A small image autoencoder, trained from scratch.
Model: 8.36M parameters, encoder norm rmsnorm, encoder moe soft, decoder norm batchnorm, decoder activation silu, decoder widths [64, 128, 128].
Training: 7300 steps, batches of 64.
Rows from block 9 of the encoder of a small image autoencoder, named by matrix and row number. Rows with one number within an expert belong to one neuron, the router's apart. Each number is 128 + 24 x the weight over its row's rms, rounded and kept within 0 to 255. All counts start at 0. Numbers have three digits each. After the name is the row's rms in percent of the matrix's.
After each expert's rows are labels from the 100 images, of 14976, where the router gives the expert most weight on average: "responds to" is what is common among them. Only what is clearly more common there than usual is listed. The data: Sentinel-2 satellite tiles (TerraMesh). In brackets: how many of the 100.
# router: slot weights (encoder.blocks.9.mlp.router.weight, 128x128, trained with AdamW), inputs 86-127
# up: expert up (encoder.blocks.9.mlp.up, 64x64x128), inputs 86-127
# down: expert down (encoder.blocks.9.mlp.down, 64x128x64, transposed), outputs 86-127

# expert 61
router.122 100:094147110145105093113125127149124115151141128092159133167090080140141114100148134141130159123123111092122134090127146135134108
router.123 081:137148131111099174122147139129142109115137141074123146110108119109139091110165176140106148135112108156100071123127135121135146
up.23 172:110146145143115149137134158163107137161136118146148138147080133159126113138114154134137089112159103086149145127099108128121145
down.23 152:130183155132122143127154136141109161120110122105131167128121081139112129115151129123127134129160126124119115123119125150154124
up.28 068:120130117107107127129125116119144128096130145143118117127191108142118136139145140140118171187137128164098108124159132106136083
down.28 078:127146121150127149126115129115163116127136130168127128132127083166118127131187125116129134132173126182101086143128075134148129
responds to: main land cover: rangeland (56); main land cover: water (35)

# expert 50
router.100 099:127164118114105153131122165109122087118145153075107116131101163131123128133107150154140144121149102148149113106108152116150123
router.101 081:116153097108096102141145159145135162129178178077098151107166108113159112122096137108129097102107129108118105091147129135123088
up.19 026:135129130123115127172163136133141132125097092178122148142126131174110106119133131131087105178143118160098111133148112136136089
down.19 036:134168131141114147129097129113160148128147141122122129132125031144099130100169132136118150143182130162099089139123109119168131
up.20 043:116140135137112129128134146143107138157125119130133133141062120138126125131126140126133102109147141097155130140105134135117156
down.20 039:131168138157130150125179123139126134125119120106124139124126130149126126139134126104130124128171128111125114123127129134150127
responds to: main land cover: rangeland (68)

# expert 56
router.112 146:136115097114078157120110135092133109130159122118103108144155144102080130122095140126099138144115090130118115161165097096125150
router.113 141:141149115143162125112160102097085100169115120124081090138142140138122170143165104089122140141102084111121113142127080133177111
up.0 008:128122124124128117116126169125127093115143178094129194098096129108145100082121138143078133123134183145112104137137159125126137
down.0 014:134138141155137120135145137164082207138087088167139156132123143134139116166104123121139078125106137096146153111121150164117136
up.1 012:171132147137122103131124165127144106124112106062173157116115121131108083120128144164112097090128139156133126137099167118093126
down.1 017:130124126133134125152173144163110200143115123123144123141134171123155118125074104119134092128101137080157166105113179135122143
responds to: snow or ice (95); main land cover: snow or ice (85)

# expert 17
router.34 151:149134102162181123106143147128115087146112137105110137157097120108101172129175098127164163135094103125130165122074105187114127
router.35 153:132118116111114102123159123160116149128113130128133131149133178158163146156109089145103103114129126137104161137153162112156128
up.16 013:102124149169093168138103166099168112118114125107136114096132125117147101099078169109124146133166158113143110121112109146148116
down.16 013:127126129091110137139156122070109130114142136108126116132129143128121112146147094141118131129040113154108133135131171105144136
up.20 009:099153168152072137125090143136132128112130123106122137119131074123113098143120176133118122133173137104130107095112129104117126
down.20 012:104150140139113143126190144096109152134115123106138139117103165132138113135130128116118096125110131114117149138119139173153124
responds to: snow or ice (95); main land cover: snow or ice (91)

# expert 28
router.56 122:133101132158141131100158144121129112111131150137079083136171136118125140140118113155143170133099106149121143098127143156134107
router.57 094:101169132128100172101124102132127075145092140124094121108163161101160097116096114126142128109090135155123095089118136138120146
up.0 446:127161110123125127136145152102157150123121143153087112174151106145112105150148143126102143165132088165112088132120155103154098
down.0 499:121131137141125168123092122094153068129126108158127119133127117158126129127173133073124133133180128143105099153132072139109130
up.1 011:112134149143124128084127149125083141152102126100142141139075121135128113144128152149130119112149156094170134113095123116137160
down.1 007:128171128144112140123150143172104153134140116080125143153128135122112126134107110099124112126100142101126142141126148125119125
responds to: snow or ice (69); main land cover: snow or ice (49); flooded vegetation (30); main land cover: water (30)

# expert 38
router.76 068:109141110096154136136139135162128093141114143134153088118091097166156090088116123161076092122100146148151096127123109116130132
router.77 083:116128101110105081158132140164130159107080131135101179146094144146121163155141150083170095134129115165127152142131115139093120
up.0 046:119124085076148165142149109124124134095154139092137104116134117158124133126094126154142135106160108132081148156086156127148131
down.0 083:126131142136172091070112124123131146138134108144151110103104125118091159114087151156181153108154127128132074097165146128129188
up.1 351:145109174146094142091114128108121100126126156055117127135135065124102127131133137160118154119123127123106098122122097106130097
down.1 272:143147111141140104142136141147136169155052098227128136144134174169130144170133123085122085147135123124117128146126111151124142
responds to: main land cover: rangeland (59); bare ground (52); main land cover: bare ground (36)

# expert 16
router.32 099:175123139150129154181099157157109147123111113161142118135141157168125092120146112095138091119136098150132113099119099104165084
router.33 064:127116134152140094150180169127130135104113100093091145106128114122108091142121159148127127121119093128100100134177125138110120
up.0 026:109152111104137129118107127104142094134149137111155111110128101110129152103106124086142137118112048107150143139132131101198143
down.0 045:121091156115150110130119146154121105105110090156150124095130165109156157143087143142094082152080128094154168116133098147102118
up.1 201:098123104085141143108125115104104114114151155110140110113148111105151144105129126179144144110130184096142101143131172146097144
down.1 296:102099108113161100130119158142107144102110102141161115098131157089160154142094155146099104158098149105157157098151097158101103
responds to: water (77); main land cover: water (71)

# expert 36
router.72 108:111116149114126162121152147121124114144145129088102109122101126137165118095114145146093122109116144096146121094117140119114111
router.73 069:170145096113122128182150161136130170121164138129127147115116135160134116155141118142136096156116168116139112083148103146117108
up.0 250:119135121120110129120123140131129135124143127142124124134145118140123129140135135131132141178141134125121121126128120125122119
down.0 221:133151129129129132122134125126133133125133127124132132122136110140135128111142128116131134121141128132132107124130133131138125
up.1 039:123112118103102143088130145140134105103141123120126157126141059144136126119080165126107149131146170126145127116110147156085158
down.1 060:126133102123110164088103082137124131094159100129101168142135141147123140165134105145108151131121158127092124095147144100146131
responds to: main land cover: rangeland (62)

# expert 12
router.24 086:102114151102142109152147158121110131129159134067148129140107119121157121093160131120102103152146126104160108090099131132128150
router.25 092:147150114142075148167123126112117114131113104120086140156130102111089141113122134118124083120132125108111110082137134146148088
up.0 035:136137127128091133133125136109160117126120137129095125141129103159103091111130167117089138175158081166096095092142127100157100
down.0 036:120124142080131136138072130097157105125195164079133089115116076101131136094143121184120174141125136145117114136136127092146127
up.2 010:103102135145139087139128133161125099136115115083145141116129131131135157143133074093120151099079093122132153120123097148118139
down.2 014:149103142089151101119116107135102147125120106159146103117118174073153142102099110166137128089089126099148145171138155106101134
responds to: water (67); main land cover: water (65)

# expert 63
router.126 090:125154132134104140132133112091142122117124099077132160129120144125135135108126109142103128110117111138106098099134119143151105
router.127 127:156114173118138110130101115104144120098115108102152162097131105081137143067095177116125150115110140120129118152104091111152121
up.25 015:131139122108113142141129145132128137145151125134132140137165108141127102122150168141103135188173110130110128096102136108137109
down.25 014:126136118136116149126146135102159094115112113154123107137131159159120133188199129102132137133112138155119097125130139132117116
up.29 034:134188090113096148149118137131100149153099183133149175159094091141127106114172106171131119133124094169126100101133204123109133
down.29 029:131100153104156176110183120099148089145139134108147125130139152123143109145146142131135149102129131132136118151110166085141131
responds to: snow or ice (100); main land cover: snow or ice (93)

# expert 22
router.44 087:122162133091116133113169141134102115149118129074110130086082162140155084077172140125087104127111151098122143096112132134153104
router.45 087:104104127109113140138101157119166126100155115103106160145095156144141107113147110169105102102093141119142106090167103112161113
up.0 013:128143170124139165179116113164139140093144126111116168102149135140164136144120116103148117119082111146110106095137110130123114
down.0 013:124088090114124109117155128063129145135114124134122082141121147100114136085115138201121139141114145156130122138145096107123130
up.1 194:121119105123133106134123120109116129102108135150126125111139150069133155124144096131136135070110137129128148137148142122117147
down.1 258:129078133087127099128112129114118107128167135071129110128128168069145129099071129149128131126068129094161176112127159120100128
responds to: main land cover: rangeland (77)

# expert 46
router.92 131:144107152091076151128127129168152103141133119118088131098147107127121145146096168109111127147091134147134141117166101141109120
router.93 103:150092148151080149126102135114163150135128097098173107135118149103154114158109165164093121126134099128122119088153119124107126
up.9 007:138163168160139143107130138153119133154165118071120151143120065171094133139120137129109135158117114155112117160111124133124128
down.9 012:129145116109132145139136143090135139116148152092138116108137100143130142075151143163106133160163143143104090134130108106161118
up.10 046:159148174142148144113098094150106131145129140114146142157109077158123104173106134090189135093118100109146108123125139117074138
down.10 040:164125114109190137137148123090183106131145101114112105124120180103165142106134133144124133168161127143115103127115082147163108
responds to: snow or ice (64); main land cover: snow or ice (45); main land cover: water (36)

# expert 11
router.22 091:159110102128141115148137099137127122162149124090148119151149114090179134094111117175076106165154140121162120115114125104155100
router.23 086:166149114116117122142162089152094111115128113065123181095112109093141131144087127171095130149129168123150133119152090138094131
up.19 337:117122101107115096142106112129137135082133117142123136121184113135128133131157137151122170181141135162111126121158134098119095
down.19 207:128168127139128147126123127110163143129126130125130137130128085143111127091138126111128135132150127168095086134129087122158128
up.24 015:142135145090156162154101103138157129113158109115116136112150097159147146133121124109167132146104112154094107080138120149148100
down.24 012:139105110123139117112113123087169133134094127166131096127119134134128146090160133149118155137133129182122105133138074101114117
responds to: main land cover: rangeland (71)

# expert 3
router.6 092:129133124117136178165154160130121116132138136074145115144127159084155129075120121173123166141142141134123109105116111124146119
router.7 081:141108126123157141110134109142105149161117142082098151092140133110138084128091168110096127132135101134093126068164128126118120
up.2 007:152120122089143111135132101106119106093138162107136111114172130087130152115128113140115155149130119192114136121148101125137110
down.2 009:121150120117112174121097135090173126103133102099142127142114073137103123078146132133136147110162141136119078139131158078144120
up.8 100:110117131141115103110136118129105132130123148122143124126108134065126144126139120122138126060129146103156146137124130124124161
down.8 128:130085133083126109127119127114114101129166134064132115130127163078148129109072131151129127127078128077163176112124164122101127
responds to: main land cover: rangeland (75)

# expert 13
router.26 101:098119151095159140156135127124160140099150095105168127096098099134156157099150144116096107151145106124105167094136137142096144
router.27 103:122115127084155099113115104111135100115164158135099090100146161129129104125130114136087124159088157106106127100144160089141148
up.0 030:073127138136126098087159121134102133127134112167152129131131126104154132136171166109189100083138177105151161117127121120168143
down.0 052:131100159114136097126121127151098129129130133125139127122125164116149128106067134142124127130126134070160165109124168126096118
up.1 006:100150158165096125095136146150095108133128129095137156149130092122123119157121151096120146133138149104147145125104090134130151
down.1 007:113137116083118140107138106162127151098082079187142159097135151171135118178107114103140084135130113138121134148141135150103155
responds to: main land cover: rangeland (50); main land cover: water (32)

# expert 20
router.40 093:148123115112098162145133148103146129120160133121110125157155129095139106118143180146121129145126126143144114112141139160103107
router.41 091:126133156146125135108163113156157135121172115079115148136142097144158122097144163150092120112119155134154122079151139146104087
up.11 249:107139146128100145142147153182126148160126097162123151162110120176106106159135149122108111165163136125127117126130142125119114
down.11 336:126174113157131149125122129121158133127133133131128150132129077166098129109171127122128145130172122175085084147124086122170127
up.13 015:106122137142119112114130126138112133135126146123136125130088119078135135124131126131133121063136148103164144139116135127118164
down.13 016:142099133091128122128133128116104108136151122058129129122135178089136141129083128147131136124078138078145180117115156129102130
responds to: water (87); main land cover: water (85)