From a checkpoint of a small image autoencoder.
Model: 8.36M parameters, 48-pixel images, encoder arch swin, encoder moe soft, encoder num experts 64, decoder norm batchnorm, decoder widths [64, 128, 128].
Rows from block 2 of the encoder of a small image autoencoder, named by matrix and row number. Rows with one number within an expert belong to one neuron, the router's apart. Each number is 500 + 40 x the weight over its row's rms, rounded and kept within 0 to 999. All counts start at 0. Numbers have three digits each. After the name is the row's rms in percent of the matrix's.
Before each expert's rows are labels from the 100 images, of 14976, where the router gives the expert most weight on average: "responds to" is what is common among them; "peak on" is the class under the peak. Only what is clearly more common there than usual is listed. The data: Sentinel-2 satellite tiles (TerraMesh).
# router: slot weights (encoder.blocks.2.mlp.router.weight, 128x64, trained with AdamW), inputs 0-63
# up: expert up (encoder.blocks.2.mlp.up, 64x32x64), inputs 0-63
# down: expert down (encoder.blocks.2.mlp.down, 64x64x32, transposed), outputs 0-63

# expert 44
responds to: main land cover: rangeland
peak on: rangeland
router.88 104:458448501534580536509534402557480413475483525530457499478509498529504532460471523481510524513516469546513458569506555513600470456490481454478437547487474491541593561498535519459493510480544489
router.89 119:520401510504544538518545444553463399533499506538511444486527508492541469414497473469542535528486417512480523529470570500521489455512443436440499542474471521518559551453538479498485498514546466
up.0 007:489500509467437486472539476444525531484509492511576543487432573548497558475547579571509479440462501489528504495522433481532499525470428514497519542544548513460541469476518493446483417438423499
down.0 009:519497483530487547500498521502517480502469465492480490501598450441444479538380469505465523553546487493477550547427527488578512480458505447491432521510530461513506496449475471511462552549563421

# expert 6
responds to: bare ground; main land cover: bare ground
peak on: bare ground
router.12 076:480570432453493461447533498536588490467485552475542448540481573533528465529510543554463530486527529572530509513513450474522507438544484556518458496439513509450548491521562423523436487471503514
router.13 067:552506497493536528577488469570553523522493474497494522529476557553548474431464561476486459503531498488548501518493534532566463479465528478428401554431521504494565559526520435474477543544486457
up.2 237:490537436486506507496427572435482509510475417498502548506511528541494470531569508503460469522567556484510563471560454484455468538432588505533535482513539560483463482503457554554491521561534515
down.2 303:514490530518496484499559420554496505502589500464497410508511514433504456468429504497497528533452501484446460550423503509512572501494484496506545486500520433532550501619502496528509428529550499

# expert 26
responds to: snow or ice; main land cover: snow or ice
peak on: snow or ice
router.52 088:490520436480496463566568444568478502527503502522492492463541477540517510461541519468550472501512471551482430576485500533556512423502438416484428519423478458469538545519522430444481494500480513
router.53 104:491478566443543491538472527453529447488538512542466471540464541491455452511487493541444465418562533475478506601541519538543457483445502449502536475479550474497502541550531451530473494429431547
up.3 369:470508547447491466467464529463502515461517449561533529525474569547469468519571520540482466418550532452511550586553461479481486533453533490537527470541548537461463468525523497516534446427442545
down.3 311:496516462540490508489532500482499559488479517428489541503502488490549502566442502499497498566434507507490472335482505497479527621507491503489529503504501507503529497479496610538480510521514424

# expert 50
responds to: snow or ice; main land cover: snow or ice
peak on: snow or ice
router.100 102:480439519538506550566527502541520433559510527515465444526542527492499488494516515492464497464489450541461492566528559483580469493542441464444493495443475540543561581485516461416472553544550480
router.101 084:500426429451549548535501485486491486533440546532445457508552455456574514469459476448533494434543439520528477520470470560480498503462452510509546542477494503476523583414540460529493549542515480
up.0 025:449502484497506495511597496488512497529530562437476498486521453494471580498488572464503457484487431548524463592468554510560470471467458418483472529460569482424523539458521479500483523455482457
down.0 032:500472491482501539480435527463474496517546526510445503490461565513438491558560460533464462518597519537467517473587448482506502501489512468480565500518506596444504525540507557603498493484484565

# expert 33
responds to: main land cover: rangeland
peak on: rangeland
router.66 115:542503463504500493538570433560477512504514522508497448525477531449461486521484515502531533491524417510473439633424564532552514507551410484460476493526448472499510478488535455466522449472480466
router.67 110:524491493510489484532634455571496540459531513492521449456505489494530503494450464484477490523516396493461448622450527511545543478569490451481472500522460446506498555495480479493534455476521494
up.0 013:567496525539549572521483564450454463529439472525447502412545488488541485476517487449512541505509524489487565493513483547455492502438565431502524529513525499577515533459395514523531551531526486
down.0 016:514506472460496465501503456498494586506573508487503563497500498481418594570426485503487524476483502499576460491494499510596509515490454520491444509503499561492477497481501487482414458427416538

# expert 15
responds to: main land cover: rangeland
peak on: rangeland
router.30 105:517487452534536512521548409545540439485454535442493464514526432521552499505500455465479536548527432525475445604443557487592544476498463495483476495471529502523529538442504491469469523542509461
router.31 103:525445454487513544548515467547538470509482498509470449496473529511497501485476546445540486463458495549473451595435493548614534442556411476431478533485491498491554558518500506444509474502544488
up.26 017:574515525515484556495536520461445493491487480522511542386477534523551554477531551518575536492453510462501565453513461515476514536439493498479584569546527523569521487460438525483540485487460450
down.26 019:528506453439501481490483437533503438493522483509488499490512497416438538519464502491470540530556476508552431564563515520612458456490429471498404485500492578521462495507477454498512523496453545

# expert 12
responds to: main land cover: rangeland
peak on: rangeland
router.24 111:477422444534588458500527464499475408546476498546456466528555512521550490478539527479503529514499450563516462535465492543574550424497487424476501520454527533534517558434489512458496550480492473
router.25 100:459472423482530480535480447562498529481515548501449431491560511498467509515446458503492523450543518569490499624479564506488483448509454477496438513477484525456486551528473401489528501536467451
up.0 006:594547445548527471519512474514447438534434503457487525553487491507529448442467544500488432511487544547471531486515509534509507510415533422506462513506443455533497561443437483502471536477489423
down.0 007:494485484547502466515435446507475433471524537478560483438562508499465504479474506435447504511472524512502540534520467571520502535516425513525376487541474500503379559539513503503492521559480500

# expert 38
responds to: water; main land cover: water
peak on: water
router.76 082:466551595508490493465458570439459505478507543512452557507497428521521547550516429517549483541457461445453564446542471508414508518485526551509522514500520484533462444537458557547480518483530504
router.77 094:473437487529517494580493463488528408529466513488457478470549514477531551480489526459458461495477424504549422519457518502588509452515447420484488510428492467459528562477514461440516508487497435
up.0 309:493536505505467460466470481539546559462558554417532446532469433448442451541435455518440526537525500488470460496434506464482535516543517536534515452517458462512464467547514526536432459521553561
down.0 382:499469556513477477511486498533497434485431476690498540493487491531520498441551509502483508443491496511490477478601509496476412516489494525507558491511494519502501507537521521472576529490480462

# expert 54
responds to: snow or ice; main land cover: snow or ice
peak on: snow or ice
router.108 080:553543537448462534527526522478489466447537486492519556525485465472455491494448478498561463415590449455523539504482540540452474478547538414531515433529512504520558571464481451513514539464489443
router.109 079:472532426499559554543550446442527522446498486546440433527490434426459453540500453442434460479483548515532524545480504487497493483456559453515549467551479490493517515555480488560469485499475561
up.0 112:491541505502463458455473488535552558452555541431532472530459460445455449544450438516433530536517513487463457496444489464479552527546516548534530449530449466510466459555511535543441450518548551
down.0 148:494511462548505507512408583458473438487364477563487548517510499535513482517592504524493491481528512487508554468556497502453420539498557516521529490493484539495476501479500501528536593518509456

# expert 48
responds to: water; main land cover: water
peak on: water
router.96 080:527466535500492514461514532566451425472550527522518499482549456555526466525474524475521535527538437447448490539516556471485435464499467495535450504431514558537558579437469446514447496506443441
router.97 096:470432569475488502500482534500479447466548518505504508536520555473512444458454548552545482549441461490460473447517461467484479466484490508530567501537535450561488459534448523534569543575589443
up.5 014:457455447481533479551496482514544452541454472440482489543536455543455544483504548500471463404552468543552457550523532501526451452511462463488464508433533504459530553465551432456465552448468496
down.5 027:482560533437471488520543465522454481499518522432565504509462497557627452436536540553499500488440487507434464513579499485525538515504464550484472520411478536501528525508506488471471442517538461

# expert 58
responds to: water; main land cover: water
peak on: water
router.116 086:484503550523523542478552465491445428507506515474472501491507465504513509465485495436457490550425420512500460558483537559552495478490471427421469523530469433471587488441481519491458586541513470
router.117 108:495491504500516567448524560559499445521454530516482516482469431444522469470418482447535560561449534477467534502422476568517521512510539476469500488533438473574510465490430505527511518579550484
up.7 087:424494485429463452499484525444528511494523484471554535579494517541451524521540547563463416467543529502533503505567479440484460505470498536545512470474556565397451492517554480488472488468464523
down.7 090:474501590546531476492523504483476511512516492485483461526501477541555486442471502495512472410442506507442544461480481489488543501510497495461686492505502447463587513513528499468493475474525465

# expert 37
responds to: snow or ice; main land cover: snow or ice; flooded vegetation
peak on: snow or ice
router.74 080:449479443556531529530482497471496487563465459525518545467457544468438511538443541457568514481424546539486456502506547470515538527466481467475504461473480534561508444551469554556514540587563461
router.75 095:484437421516487474547495492485508412572464451538517493474543529489530552446529502445457533471522433555477445502446508496492484449566494467491442523455501462447496563521512486434462515445461438
up.4 012:490501474516534486522534446565524507509536545420449439511535435484497485483450471441460528512537428542499449545434592549551495442564472474469436502464447459516548542497531472480465494498513519
down.4 021:515500473496512549503483531496494472505399492608502554493496498531553514501575500490502513460474504513545496504556506494540450524496506497493366485506498569541491503423479505486523570498463394

# expert 42
responds to: main land cover: water
peak on: trees; water
router.84 081:487541453523504486493494484543510511555569454455502566474506562484495579551503545545559523520465566487561551531431477504485552547516527464481463461570455521496447466467559522524543482423460473
router.85 096:556586501544480482500513521456516571502469520524544531434443560555555528529495486535537526497492511440551551495490469451471557568484530514521486490559524549459451447514450526517540426454441468
up.2 046:533473436528511481514569416572538496505525544473485437480506453478494502480488469477497569492473423555499443553463562523565507452554414498461471501469447438562540521505525450467477495491503499
down.2 080:485506456540494513497495549484493433492388501553523441518502495527573515399528496487489476510499493514528520503508494494493459497494523496462473508509510515466596496369508497485552570508489394

# expert 5
responds to: main land cover: rangeland
peak on: rangeland
router.10 096:495526456467578493511493466477473430484428530473515476505576523462492557463471541426488528485547460574499470609463517484580544462471500488479519503518473521487556517453514408514526494505517446
router.11 089:497516377474529494517503466533511433505417568496499429508500451533552522518456497514493501453495449563535505568458500546505515450462449506493426517520498523515525532504544399463487534517457538
up.0 139:443518498466450437462500474540573552459578538434545489574458487478441472537465463541440493501528493500473439490466515455482526505558492555524511448501458486463471462557568518525441458477524541
down.0 164:493509450488501512499485534483502434504363505472503410514499502527597507477644498505495486470483510499520530531544495491490539573500513500490481500495487581489508494417504461493499527517485437

# expert 17
responds to: main land cover: rangeland
peak on: rangeland
router.34 090:452494484543596532531538461554469497525496539530513459514520527531531485471502513438544511533468437546506482562450572477550493482548499440473509526421517519506498609417521503483525576481484487
router.35 100:510438452543568516555517499509541495511461502544447500526541516445523546434449533482526462508537467534455445594507567548578512497561455496465441563447500505466551533434513472492479514500482502
up.0 116:556493510553531558505478547475447488506425468514459507426533467470545471489483441460505563535514528497445526495474476524451480515476569476491566472513464487613481493512416518540530560546560496
down.0 113:559473454428501523501487463548501533488579503511485566500476514523424573531529469486504560449451517484537448523510498481559551514495453505502555485482479543598469477469461509474448433461415491

# expert 2
responds to: main land cover: rangeland
peak on: rangeland
router.4 096:453472496504535534567515464561519452556531542458465509526540488469472507461496491466514465465534436572499500543456546529596537509559481436497419545476503488478564507460482467415527482549452529
router.5 108:467446407542564507546538451498530444545498520462436483520518502523488533499466484451466479539455432512457488574436483485606512496490432447490466516525492462529568528444511440495473495496505471
up.0 382:549522524547460492456524449580522551453537532483514448458450460461485458530448448475516567535476466485443471482432513510497551515564496544508538468540429431564502464547483532528486451522547536
down.0 371:528501489451502562502482533497500460499430501541498504505502501492576531486529502497516520496455496499571515527516496501515475532498517500513388500498496548523510498340458403466509573527477420